A small image classifier, trained from scratch.
Model: arch convnext_v2, activation swiglu, moe expert_choice, num experts 16, patch size [4, 4], width 384.
Training: adamw at rate 0.0012, 21700 steps, batches of 256, held-out accuracy 38%.
Data: trained on photos of plants, animals and fungi (iNaturalist), 77898 training examples, 71.3 epochs.
Rows from block 9 of a small image classifier, named by matrix and row number. Rows with one number within an expert belong to one neuron, the router's apart. Each number is 200 + 30 x the weight over its row's rms, rounded and kept within 0 to 999. All counts start at 0. After the name is the row's rms in percent of the matrix's.
Before each expert's rows are labels from the 100 images, of 14848, where the router gives the expert most weight on average: "top examples" is what is common among them. Only what is clearly more common there than usual is listed. The data: photos of plants, animals and fungi (iNaturalist).
# router: router (model.blocks.9.mlp.router.weight, 16x384), inputs 192-383
# gate: expert gate (model.blocks.9.mlp.gate, 16x192x384), inputs 192-383
# up: expert up (model.blocks.9.mlp.up, 16x192x384), inputs 192-383
# down: expert down (model.blocks.9.mlp.down, 16x384x192, transposed), outputs 192-383

# expert 8
top examples: phylum Tracheophyta; kingdom Plantae; class Magnoliopsida
router.8,096,204,209,221,233,227,216,235,186,178,273,176,177,208,187,225,225,243,225,214,188,195,171,237,202,185,205,243,146,170,198,218,222,172,174,194,205,152,250,210,138,225,201,224,188,260,177,197,225,209,205,176,246,256,213,196,164,195,188,227,210,179,209,202,197,233,244,202,190,220,196,180,171,203,200,156,238,159,195,177,218,155,242,218,199,239,188,168,195,200,186,207,230,168,235,230,193,161,185,231,139,187,227,222,228,149,177,254,226,147,254,208,173,233,147,269,179,190,173,241,202,234,241,226,161,182,197,183,249,220,179,230,283,167,223,217,236,158,203,172,179,190,248,229,171,213,182,192,182,226,245,217,177,180,210,184,200,195,200,207,222,258,174,165,214,207,208,205,196,219,212,217,232,194,227,190,206,198,198,123,208,241,226,215,205,178,221,182,160,185,225,171,169
gate.0,094,212,204,200,183,213,232,152,225,206,210,201,222,215,226,208,158,191,244,190,188,177,185,200,259,218,205,221,205,187,193,212,174,231,209,149,153,239,189,182,221,233,203,190,224,252,151,221,170,270,136,243,157,211,237,213,222,249,187,188,221,233,158,239,205,186,217,240,190,150,202,181,171,186,167,207,264,148,235,213,155,167,238,195,235,213,217,171,162,204,227,262,212,229,212,193,188,233,176,137,139,201,180,158,253,184,199,189,189,200,234,239,225,191,221,208,176,190,206,186,215,261,192,202,143,177,195,207,187,204,203,163,231,235,210,254,245,171,174,203,176,160,220,211,164,161,180,259,224,147,211,211,130,172,155,164,203,215,226,219,167,187,190,226,190,209,166,143,169,209,222,205,152,171,195,206,235,210,216,174,191,228,164,168,204,197,222,177,172,164,235,197,230
up.0,092,174,234,212,196,253,236,198,223,183,206,205,183,194,197,200,217,210,152,234,151,133,237,233,218,226,195,168,213,224,155,245,226,184,200,206,174,208,227,224,253,209,230,197,158,176,196,207,256,212,223,217,181,215,171,170,234,201,190,202,214,157,177,178,195,159,157,227,225,281,186,180,212,221,109,243,225,195,216,206,213,194,188,209,220,193,228,196,175,203,177,200,131,196,200,170,222,235,239,143,253,183,168,230,188,202,143,180,194,190,277,218,253,228,184,178,181,236,245,198,241,249,218,258,159,234,186,210,227,204,198,123,193,199,203,184,194,200,209,183,178,143,154,213,216,190,194,188,221,226,222,148,195,231,208,217,190,173,176,189,175,202,176,172,206,188,157,183,186,225,184,200,219,199,242,229,174,171,231,198,229,201,198,224,189,145,170,191,182,214,148,224,153
down.0,092,145,141,202,194,225,182,193,205,198,188,221,154,169,226,222,137,215,183,168,203,182,217,213,227,225,183,235,245,190,223,276,237,212,176,216,216,193,202,189,194,201,218,186,163,172,180,206,145,230,249,194,210,186,184,236,219,191,172,233,239,246,228,209,195,211,210,223,210,149,193,209,202,202,154,179,204,205,195,211,160,219,221,203,245,163,215,212,135,198,241,176,161,189,204,193,234,217,224,196,205,173,253,222,236,191,150,176,179,235,217,204,214,269,258,178,252,173,275,231,164,206,178,174,235,250,256,212,206,211,181,203,194,215,206,256,236,253,246,202,191,233,230,194,158,235,187,193,223,195,254,262,170,177,192,145,171,205,196,268,200,187,213,201,233,201,235,187,154,159,207,193,229,182,177,236,179,229,184,179,245,198,183,224,176,166,231,169,150,187,218,183,158

# expert 10
top examples: phylum Arthropoda; class Insecta; order Lepidoptera
router.10,106,211,243,198,189,226,176,182,192,185,310,205,198,236,237,236,244,157,194,193,275,166,144,165,237,205,187,224,208,191,171,193,216,206,184,241,215,248,155,216,224,215,208,195,171,166,216,205,149,251,177,212,194,202,213,191,195,190,205,184,256,182,185,251,172,230,267,144,233,222,209,147,201,227,225,206,158,211,259,229,204,150,192,224,211,232,229,222,192,213,198,190,188,194,160,211,178,181,233,217,212,218,192,184,248,213,224,242,185,222,241,227,273,263,139,165,238,166,220,172,202,213,170,213,154,203,228,171,198,182,199,245,218,229,180,214,236,200,194,220,193,188,121,217,226,208,207,137,207,195,171,197,213,215,237,169,188,197,185,190,184,178,156,243,175,174,184,199,224,196,210,149,190,215,193,241,228,211,115,167,229,190,231,213,170,222,210,231,243,241,162,216,222
gate.0,101,199,218,186,198,153,181,189,158,150,169,227,191,185,229,220,194,236,198,165,193,277,244,241,209,208,182,195,263,237,159,215,238,208,180,210,196,137,147,234,265,216,231,209,209,209,214,167,181,189,175,153,187,251,241,231,207,200,198,175,227,209,264,212,201,194,182,173,223,208,140,244,188,267,188,210,177,202,179,246,206,145,174,166,171,215,169,256,200,200,165,274,256,194,194,174,194,243,212,155,157,206,186,219,204,243,242,221,196,247,197,245,186,230,233,239,226,188,196,221,210,173,167,204,209,168,169,205,221,160,194,206,210,161,233,191,234,185,161,211,162,203,248,188,190,181,190,238,192,116,206,234,208,198,244,228,174,147,246,219,236,160,194,184,221,252,209,179,187,163,161,173,214,148,198,185,216,210,195,199,219,143,215,179,191,158,219,161,207,228,211,205,208
up.0,099,175,163,250,198,166,121,201,167,197,185,181,204,208,234,254,195,200,236,140,142,221,238,188,161,159,211,273,213,158,258,225,186,150,226,197,255,183,163,219,198,214,224,197,241,263,207,178,217,204,221,227,223,203,178,240,255,239,208,232,214,206,241,242,194,192,152,132,189,126,209,183,193,211,139,192,139,177,187,194,221,196,213,203,238,191,193,227,187,188,183,238,228,173,261,209,227,168,207,175,189,203,163,209,189,220,182,218,162,196,191,183,223,232,216,229,217,209,199,193,185,158,170,218,164,170,207,117,156,186,243,204,219,211,185,156,213,213,93,268,169,216,236,202,173,189,145,180,258,165,213,198,202,219,225,181,212,197,215,187,187,191,185,185,196,220,229,183,262,159,190,198,200,243,165,165,204,169,191,206,171,155,217,170,225,191,234,202,210,200,227,174,184
down.0,100,239,178,204,155,218,197,220,199,215,223,201,142,208,207,185,186,145,232,148,204,186,218,202,189,243,220,169,262,209,191,199,151,172,169,190,162,220,228,248,183,197,158,221,212,176,204,225,189,205,141,209,288,170,201,185,228,172,212,200,247,239,214,171,246,224,150,173,124,179,202,214,235,202,188,206,167,229,202,241,154,215,270,205,235,165,186,230,212,163,164,134,222,191,170,198,183,197,229,153,244,232,244,137,129,251,179,262,213,189,187,234,195,193,222,150,184,214,220,182,214,181,221,185,199,190,217,218,187,229,222,194,200,197,156,190,193,255,174,174,212,201,184,178,243,162,203,245,208,242,189,230,249,169,195,194,218,181,169,175,224,183,172,197,124,266,214,179,155,192,210,205,228,209,138,149,207,159,213,165,187,224,230,221,178,185,191,231,240,218,172,182,208

# expert 2
top examples: phylum Chordata; class Aves; order Charadriiformes
router.2,091,212,225,219,224,146,270,248,228,191,210,225,233,200,205,158,205,208,245,218,202,203,194,227,226,168,198,171,195,200,216,180,214,267,203,210,186,190,169,242,167,177,266,217,237,184,239,208,206,205,190,218,186,212,188,128,190,231,142,182,159,205,196,158,251,228,140,177,221,229,264,257,162,208,198,160,193,189,163,185,174,164,194,205,250,185,211,195,232,212,197,187,225,196,254,199,159,215,214,145,244,194,135,212,219,206,148,198,200,193,201,237,116,190,168,289,159,224,166,188,187,177,164,215,173,210,202,221,171,195,199,184,167,257,173,222,251,254,190,195,204,165,170,210,193,153,209,179,183,176,189,229,201,188,196,204,217,176,207,209,224,178,188,158,148,181,146,228,225,231,156,214,213,171,158,263,196,209,219,230,161,214,171,176,168,222,198,213,238,235,221,202,216
gate.0,100,246,231,203,210,214,227,155,180,200,212,196,233,194,197,200,158,179,218,169,204,157,167,179,171,199,218,199,218,232,193,162,163,190,185,231,219,226,210,231,206,277,237,202,191,235,209,173,178,226,210,211,191,162,179,251,220,248,208,203,206,156,160,198,180,169,206,174,187,222,189,203,226,185,176,204,171,188,219,219,211,202,185,189,227,168,220,186,209,165,165,228,239,223,188,225,248,190,206,186,214,205,223,189,289,184,187,212,255,226,184,207,259,194,179,156,212,206,218,228,186,209,177,201,254,167,212,209,186,195,192,200,237,160,140,256,189,169,193,214,221,213,224,220,208,210,252,268,170,167,219,233,216,211,158,148,173,201,276,191,198,212,197,211,263,190,203,150,202,197,274,198,215,209,204,254,245,226,159,175,228,250,185,173,180,151,190,173,187,167,197,233,202
up.0,103,207,162,181,163,181,174,177,240,190,170,183,176,219,193,217,218,237,188,214,235,222,285,201,179,175,192,216,167,161,214,206,224,172,219,162,198,194,192,194,261,177,131,198,168,195,177,205,205,148,185,195,175,190,251,193,158,221,190,223,211,188,228,213,210,190,194,189,164,191,228,173,176,237,220,245,185,219,205,148,184,197,194,193,166,237,202,162,151,215,228,198,161,157,233,170,210,169,199,207,199,192,240,202,157,237,235,200,215,196,124,164,152,203,228,248,190,206,167,214,204,188,181,239,145,236,150,209,200,196,221,197,170,201,262,165,201,215,156,146,186,207,162,155,182,193,190,207,214,211,168,170,218,185,204,196,247,177,189,176,220,154,222,185,210,193,214,172,191,155,121,206,201,214,221,179,189,178,262,256,183,200,241,192,189,240,214,205,129,211,226,181,210
down.0,101,178,204,180,221,210,212,244,181,205,219,192,245,193,185,199,210,213,229,198,200,192,216,238,134,199,167,177,181,199,191,254,213,219,250,212,275,174,190,200,178,193,188,224,217,184,233,163,135,177,190,212,237,213,179,125,228,242,214,170,195,267,212,219,201,156,231,140,211,241,230,186,230,239,229,191,242,242,231,226,167,179,170,199,159,231,221,263,172,179,275,171,215,198,190,158,165,194,238,203,198,166,217,274,277,160,190,181,246,213,183,218,204,143,136,145,203,209,205,186,231,218,206,217,185,189,236,209,237,194,206,198,251,195,197,202,218,263,139,242,157,206,234,167,179,221,232,207,173,175,220,255,140,238,210,138,201,204,215,216,187,246,188,202,188,206,142,211,201,220,229,201,169,188,187,226,173,176,188,179,208,207,231,216,196,193,231,223,228,224,185,176,259

# expert 11
top examples: class Aves; phylum Chordata; order Passeriformes
router.11,100,166,160,177,185,290,198,189,190,231,162,158,160,224,225,191,187,200,169,202,178,206,196,209,202,277,225,217,200,250,195,223,203,208,194,206,222,253,122,176,176,183,159,201,172,190,210,241,196,218,244,203,196,205,221,232,203,209,225,180,153,173,192,206,197,213,192,174,253,184,200,217,199,166,161,206,214,182,177,177,158,224,179,161,212,225,229,227,176,167,216,190,178,199,173,245,188,187,228,186,215,165,184,174,177,243,224,221,194,228,210,237,224,212,227,186,203,193,272,197,190,168,272,155,208,220,141,175,232,190,243,157,226,249,200,204,189,250,223,219,183,198,207,189,197,159,215,155,160,189,204,260,190,222,242,157,211,211,183,187,226,197,209,252,163,222,210,182,178,205,175,236,180,200,208,224,245,191,145,168,162,174,172,163,174,196,224,208,230,139,196,189,208
gate.0,107,172,187,166,160,197,199,194,165,222,191,237,132,221,216,211,194,227,222,190,153,243,187,223,199,208,238,183,193,174,184,195,238,244,230,199,166,205,188,252,196,157,171,225,139,160,223,164,244,267,165,188,244,198,218,218,227,188,167,207,201,241,204,239,230,227,144,210,235,186,204,233,184,202,217,206,184,166,151,140,197,235,184,216,137,175,220,194,183,183,190,237,153,186,230,178,190,143,243,221,256,205,269,199,141,179,157,250,249,211,205,192,180,190,198,200,194,204,187,242,242,194,171,195,210,145,202,190,194,171,187,202,164,192,206,224,163,198,204,152,220,220,195,198,233,167,156,234,156,205,183,164,185,154,214,164,240,137,176,156,227,208,189,202,202,234,269,250,191,200,211,196,172,212,171,190,187,210,223,204,219,222,233,300,235,232,172,177,267,195,214,181,214
up.0,107,231,188,224,235,190,173,198,249,142,185,177,257,164,139,192,207,214,180,212,184,171,183,206,193,226,103,224,205,233,212,206,158,194,165,214,247,211,237,166,236,234,243,199,250,247,223,186,234,198,184,184,192,260,183,164,222,181,215,182,231,163,187,182,215,190,192,203,224,226,218,191,241,195,161,149,213,190,220,240,218,184,178,182,225,201,173,215,207,198,239,187,270,179,174,227,210,243,166,201,176,162,202,160,176,235,206,217,207,206,250,220,161,233,204,220,214,201,184,188,190,205,243,232,198,280,187,191,252,234,220,204,270,195,192,203,191,199,191,178,172,205,274,184,202,253,240,134,226,210,162,209,184,181,186,212,203,290,174,266,181,239,208,224,149,199,176,200,188,168,226,248,198,166,236,172,205,193,255,150,150,158,197,168,194,147,203,226,174,188,186,249,142
down.0,106,179,207,166,202,201,175,164,244,185,256,206,164,264,199,196,173,177,186,189,163,210,208,175,205,153,202,208,180,187,200,194,162,176,208,181,206,140,199,203,201,185,178,239,178,192,168,210,203,236,212,231,240,195,221,172,244,203,197,223,160,221,204,194,174,222,176,173,165,181,130,233,241,166,219,176,148,211,228,221,253,163,182,161,188,167,115,208,198,181,226,212,213,207,165,229,258,210,163,198,240,201,208,187,210,237,230,209,213,170,202,153,188,228,176,204,152,235,236,215,161,207,230,241,195,246,232,150,165,265,255,188,166,189,212,158,210,208,257,204,187,209,252,206,170,219,214,255,198,183,206,113,192,237,211,204,250,177,158,227,209,248,201,248,129,204,218,228,137,206,148,199,203,174,153,220,205,177,197,200,216,210,189,208,205,229,250,251,215,203,199,202,214

# expert 12
top examples: class Aves; order Anseriformes; family: Anatidae
router.12,095,146,168,236,172,209,222,221,225,147,191,239,184,172,220,239,178,262,246,238,173,242,117,212,188,174,251,237,111,193,174,193,215,216,194,215,131,150,204,162,169,204,204,205,217,212,188,153,204,153,213,230,166,220,173,202,166,173,165,147,156,143,202,197,218,211,185,148,192,211,190,276,275,197,227,237,255,235,211,224,167,242,220,211,184,165,216,169,237,234,233,242,163,194,209,167,208,229,241,173,177,239,174,166,198,170,216,187,237,173,195,180,279,218,227,135,265,180,209,189,211,212,252,221,199,178,218,173,211,195,180,241,254,229,213,239,136,168,210,191,162,176,190,240,229,227,202,192,216,162,204,213,203,237,178,185,162,208,213,182,174,185,220,196,216,219,235,190,193,212,224,174,231,193,212,258,195,213,124,203,150,149,207,241,189,198,209,172,181,192,157,172,197
gate.0,097,253,222,219,200,183,190,212,247,226,179,190,196,243,185,192,207,191,183,149,199,185,184,194,254,194,253,241,235,221,222,192,154,181,228,199,178,182,206,222,222,197,243,206,158,273,210,222,222,207,236,163,241,225,167,194,189,183,144,196,169,211,175,185,210,243,252,179,206,212,248,190,200,239,146,154,227,211,208,135,219,178,227,193,261,233,182,188,175,165,174,186,217,191,177,206,230,210,193,240,188,215,176,174,218,191,205,210,263,201,218,172,205,188,194,252,206,197,176,209,227,234,233,203,197,200,205,170,155,191,169,150,170,207,195,173,186,172,174,169,146,202,221,237,181,165,211,184,203,171,221,235,167,172,214,186,191,224,187,161,200,178,156,179,187,247,190,248,162,173,190,192,226,181,183,257,188,178,163,175,255,253,213,216,164,160,173,196,257,245,224,196,189
up.0,097,228,232,190,188,195,179,213,173,218,193,142,211,131,211,132,243,146,222,221,216,170,157,263,242,200,215,253,155,200,220,189,242,248,191,220,206,169,193,172,175,215,231,212,196,224,245,252,202,207,244,190,229,236,228,191,243,203,177,202,211,180,148,218,236,229,225,192,213,195,170,182,204,179,183,222,243,194,207,188,160,155,244,212,249,197,186,173,187,174,272,217,199,233,234,233,150,233,212,236,196,175,173,243,191,171,205,180,226,172,241,264,216,229,221,208,175,227,213,231,177,179,159,256,227,136,228,188,187,169,218,210,217,246,212,254,218,185,180,217,162,183,197,204,151,220,172,219,182,231,232,195,209,181,196,185,253,157,191,123,200,215,208,172,141,191,240,174,166,156,215,175,169,207,207,282,184,208,152,191,227,265,166,164,162,202,151,135,204,225,152,263,166
down.0,099,168,218,180,245,191,196,220,210,166,170,148,207,222,165,218,197,185,186,219,190,277,203,153,128,208,165,230,176,204,212,196,172,186,186,235,189,199,215,298,210,184,176,167,201,157,246,179,160,268,185,188,223,154,164,228,194,238,203,228,198,232,172,149,225,269,200,202,219,235,232,187,231,224,207,201,179,191,227,232,226,220,165,184,159,224,160,206,142,204,220,194,208,198,154,173,225,222,215,211,221,179,229,190,166,171,200,267,200,174,163,202,251,198,142,193,157,244,225,167,221,159,231,215,231,220,175,236,188,158,222,186,224,199,232,198,199,183,236,202,157,187,182,205,186,190,219,248,185,174,214,186,202,166,171,202,182,217,163,164,247,196,190,214,214,249,195,218,214,229,193,162,180,202,188,163,175,178,120,165,234,228,173,217,197,227,173,218,166,224,183,141,219

# expert 15
top examples: phylum Arthropoda; class Insecta; order Lepidoptera
router.15,104,197,187,157,217,163,152,259,154,166,283,199,171,195,177,184,172,172,153,171,170,185,262,152,210,220,224,174,233,214,182,238,201,194,207,197,189,204,261,182,230,215,190,196,131,233,171,177,218,175,159,207,217,220,170,203,237,190,190,208,232,188,172,199,212,219,171,218,231,220,222,172,153,193,204,218,209,141,174,223,219,211,139,164,186,173,200,232,197,215,182,207,220,175,182,195,196,213,225,204,215,209,210,156,205,167,160,179,168,159,220,223,141,180,232,220,196,241,214,195,220,195,243,184,179,201,153,167,216,231,150,174,178,188,200,187,201,232,195,175,226,225,234,142,169,217,174,209,235,198,161,146,183,209,201,187,212,207,209,215,135,221,153,222,231,214,171,195,190,132,206,161,194,189,155,229,213,127,267,225,206,179,188,204,228,223,225,223,202,182,241,199,215
gate.0,099,193,174,133,196,250,180,241,201,255,234,203,188,164,147,170,193,154,187,168,146,167,159,225,187,246,227,246,181,218,190,197,178,161,135,209,220,169,232,248,166,240,194,181,189,227,179,168,208,228,238,244,182,219,197,243,226,198,223,173,236,225,201,219,225,181,177,186,207,211,211,177,185,231,239,154,176,194,210,139,216,192,177,183,189,220,200,233,184,216,181,131,205,193,205,196,210,222,234,170,184,186,151,163,227,210,180,230,224,222,232,255,205,231,160,265,242,183,208,149,212,150,192,222,250,207,164,208,245,183,203,179,233,214,192,199,190,185,248,220,207,156,134,200,243,166,212,150,251,208,291,193,201,185,214,204,204,201,207,227,225,168,206,197,177,222,173,197,258,183,161,177,190,216,218,181,205,230,208,192,252,214,201,226,175,248,188,219,237,175,175,214,174
up.0,100,250,255,203,198,183,261,179,278,218,216,160,252,202,194,176,177,201,213,233,255,177,212,256,276,173,183,150,197,208,228,162,217,219,220,193,203,243,182,193,248,158,194,230,162,233,155,240,188,218,159,204,178,240,260,239,165,156,148,227,143,174,218,196,189,242,189,232,213,226,215,216,251,178,175,170,267,217,203,186,220,175,197,182,187,176,157,182,208,170,194,142,166,146,167,177,203,204,221,174,198,200,171,232,152,183,208,132,260,182,207,175,221,191,173,236,184,139,216,209,218,213,194,178,196,180,207,233,237,216,194,185,207,190,186,180,215,215,186,263,168,172,234,245,175,256,211,196,228,220,220,175,200,214,202,215,194,189,183,179,226,270,172,221,209,165,184,248,198,247,191,203,191,160,237,191,219,209,208,176,151,181,233,140,235,153,222,202,251,230,146,163,193
down.0,100,237,163,244,239,151,200,224,202,207,227,215,259,226,242,178,239,236,170,202,179,230,160,195,228,156,179,172,119,252,133,258,194,138,205,172,179,234,225,215,204,158,172,186,211,201,195,202,197,225,227,208,214,181,183,120,169,193,202,236,203,177,167,236,193,208,202,160,182,231,179,168,187,169,157,204,176,165,221,214,217,179,190,210,212,228,157,199,190,168,249,211,234,191,177,226,236,228,165,174,264,176,238,224,170,187,220,176,235,230,177,219,186,254,194,248,193,174,237,220,263,178,179,198,185,207,192,163,151,159,238,233,184,229,201,236,263,184,225,218,207,219,139,165,204,147,219,225,188,179,251,190,196,192,253,215,254,236,142,247,148,145,194,226,148,214,255,206,271,214,165,257,189,196,215,209,161,230,231,155,205,248,222,218,215,196,187,183,228,179,158,159,195

# expert 1
top examples: class Aves; order Charadriiformes
router.1,095,256,214,199,115,212,212,169,203,152,153,193,181,177,217,209,188,176,170,192,210,191,220,189,182,191,164,194,236,122,186,208,206,178,172,204,170,213,226,205,196,225,135,180,182,243,197,207,210,217,209,163,187,236,179,174,233,176,210,148,170,174,181,205,171,167,168,188,176,227,205,222,185,183,178,206,247,171,192,223,220,247,202,193,203,195,193,233,237,218,207,222,225,197,209,204,247,180,232,198,184,175,224,200,165,184,234,215,255,180,170,195,175,168,250,190,232,206,160,208,181,254,215,175,231,201,167,215,215,212,294,167,203,203,199,195,173,204,215,161,207,200,194,162,227,181,253,193,233,207,224,227,222,198,187,225,190,178,207,247,197,191,218,242,230,237,177,170,164,228,207,217,218,167,210,204,128,243,227,225,215,217,203,228,252,206,250,222,113,193,161,215,179
gate.0,105,195,178,180,233,177,207,200,178,207,218,206,187,172,211,238,247,221,186,215,175,147,231,210,259,269,203,260,198,229,216,199,197,223,167,215,207,235,216,191,201,179,168,174,175,238,199,217,196,244,171,180,178,210,231,204,228,190,164,234,198,167,195,226,148,209,185,265,210,167,183,223,174,171,178,226,199,218,249,189,162,198,158,217,208,203,240,190,246,204,245,226,247,209,207,264,220,178,238,197,168,184,166,262,198,234,171,192,241,197,191,220,160,183,155,160,241,196,235,186,191,225,217,183,201,179,199,186,190,262,197,166,223,163,186,168,156,231,194,181,188,222,211,230,201,210,229,228,176,231,208,184,164,182,184,131,213,152,183,285,191,169,195,203,201,149,145,239,230,213,255,217,148,176,220,204,211,152,222,204,199,188,209,159,177,190,216,200,185,156,177,163,202
up.0,103,214,202,213,264,151,179,247,220,178,173,191,242,238,213,157,164,234,178,215,211,185,232,148,224,193,196,171,215,195,175,228,173,176,238,230,146,216,226,183,188,227,177,211,189,216,163,186,204,218,199,194,229,212,197,222,141,283,207,199,194,252,210,219,191,221,261,176,224,184,251,188,248,205,211,108,195,196,146,219,182,211,138,169,254,167,219,201,237,192,176,201,174,254,183,209,228,222,169,268,162,211,194,135,200,194,219,248,221,181,153,199,250,183,236,216,188,126,221,170,208,190,245,165,213,200,141,174,149,241,196,191,205,176,263,176,239,235,161,182,186,234,198,220,166,222,180,239,239,245,183,167,190,160,182,193,178,203,216,177,188,193,193,215,184,200,183,213,197,140,218,188,200,226,209,206,220,242,200,232,206,209,184,246,208,240,186,219,184,231,206,177,200
down.0,102,187,188,229,247,205,204,164,230,184,195,203,197,188,237,196,117,180,220,151,197,213,246,177,228,218,211,151,181,148,176,277,199,191,166,229,219,195,203,201,191,239,235,234,163,188,169,205,206,186,202,155,228,200,252,210,208,258,199,215,177,225,185,144,199,260,171,170,162,167,210,196,233,170,205,186,216,186,148,226,211,292,187,218,190,147,187,205,240,193,157,177,207,129,161,212,170,204,174,216,187,205,212,153,253,188,220,181,188,171,193,175,205,198,231,188,224,182,232,208,152,191,213,203,201,189,229,213,284,203,131,211,212,153,233,186,171,188,202,195,200,214,167,190,256,228,184,196,205,167,225,191,212,189,186,174,272,180,186,165,216,188,254,203,245,209,156,224,174,167,195,227,213,182,176,213,178,192,231,165,202,224,202,248,154,176,210,243,192,144,196,224,189

# expert 3
top examples: class Aves; phylum Chordata; order Passeriformes
router.3,104,186,173,204,211,199,233,207,194,230,179,206,220,173,242,193,194,185,198,190,150,178,286,224,225,174,235,186,234,224,219,208,187,176,228,152,232,182,218,209,211,163,200,204,218,189,217,153,191,210,192,187,216,171,169,183,229,179,200,270,232,213,230,197,177,221,158,256,199,134,200,264,211,234,178,195,193,216,166,219,209,202,233,159,198,189,140,181,187,207,186,205,218,212,230,197,189,221,196,158,215,181,220,188,173,184,228,183,165,262,171,171,168,244,206,190,201,173,204,231,209,213,156,211,205,185,190,226,172,193,230,233,137,144,228,172,173,178,211,216,223,240,195,167,241,267,201,201,189,188,235,146,190,172,200,184,222,234,218,237,203,244,224,187,198,221,194,226,164,202,214,244,196,254,130,143,170,188,205,229,211,159,226,186,226,196,174,185,239,177,134,187,190
gate.0,099,221,239,150,157,236,176,194,233,217,215,217,251,183,220,186,194,209,212,214,176,153,155,250,206,174,175,206,228,243,210,182,185,157,246,214,163,218,233,215,130,205,230,219,234,165,213,193,183,185,199,194,172,241,231,213,245,188,187,211,251,225,176,194,141,224,168,212,153,193,190,236,204,233,160,197,225,155,196,210,209,199,230,188,250,138,162,153,275,189,269,175,211,222,192,204,135,195,216,214,196,195,188,238,184,157,167,192,184,226,232,254,200,216,185,243,242,191,202,187,233,189,234,273,195,194,177,173,128,211,219,185,182,193,222,150,171,220,170,247,173,196,174,263,136,239,216,173,209,218,231,206,181,175,209,238,197,200,195,217,170,192,207,199,207,277,183,210,176,137,196,191,236,206,199,164,181,154,183,164,164,197,196,244,196,136,176,214,237,168,147,243,161
up.0,100,207,210,231,210,162,209,207,181,244,192,232,148,199,252,208,163,217,200,192,150,145,229,217,224,150,131,167,177,185,221,176,159,163,233,234,187,217,184,186,210,234,116,185,207,231,132,190,150,202,189,209,209,181,174,269,154,191,196,146,182,235,194,208,193,166,202,189,237,191,150,246,226,223,227,228,240,215,226,147,185,173,224,229,195,212,159,202,242,231,187,203,195,164,146,236,170,230,204,220,179,147,185,198,221,201,220,152,212,188,169,155,200,203,211,263,145,159,153,227,228,233,169,184,232,200,188,149,211,219,213,201,251,209,169,198,202,235,237,167,190,152,257,207,208,175,192,172,250,213,265,211,192,210,228,211,243,269,199,172,187,178,225,205,156,181,258,187,146,183,208,198,183,198,199,245,217,217,191,232,210,168,277,228,211,214,161,245,235,206,237,212,230
down.0,102,210,204,190,183,225,162,204,292,184,165,190,160,158,215,165,235,290,218,239,125,210,181,227,221,215,234,205,262,250,216,162,183,194,183,155,189,248,196,187,217,183,229,209,196,248,202,161,176,172,231,205,169,193,174,217,194,252,244,214,191,203,226,256,168,205,196,196,204,207,186,132,229,254,200,205,250,187,159,201,206,232,200,257,202,241,198,204,264,217,176,230,197,181,163,237,220,155,179,177,217,199,172,229,164,220,202,206,232,184,172,173,168,190,233,197,239,190,200,181,196,197,229,224,180,136,138,189,255,217,191,184,200,180,183,171,210,159,146,223,204,213,264,202,150,212,204,291,212,194,211,227,194,181,196,165,202,240,198,192,158,175,194,162,221,143,187,208,192,214,206,231,205,140,146,168,166,188,240,185,189,160,169,213,192,193,209,170,205,137,177,160,233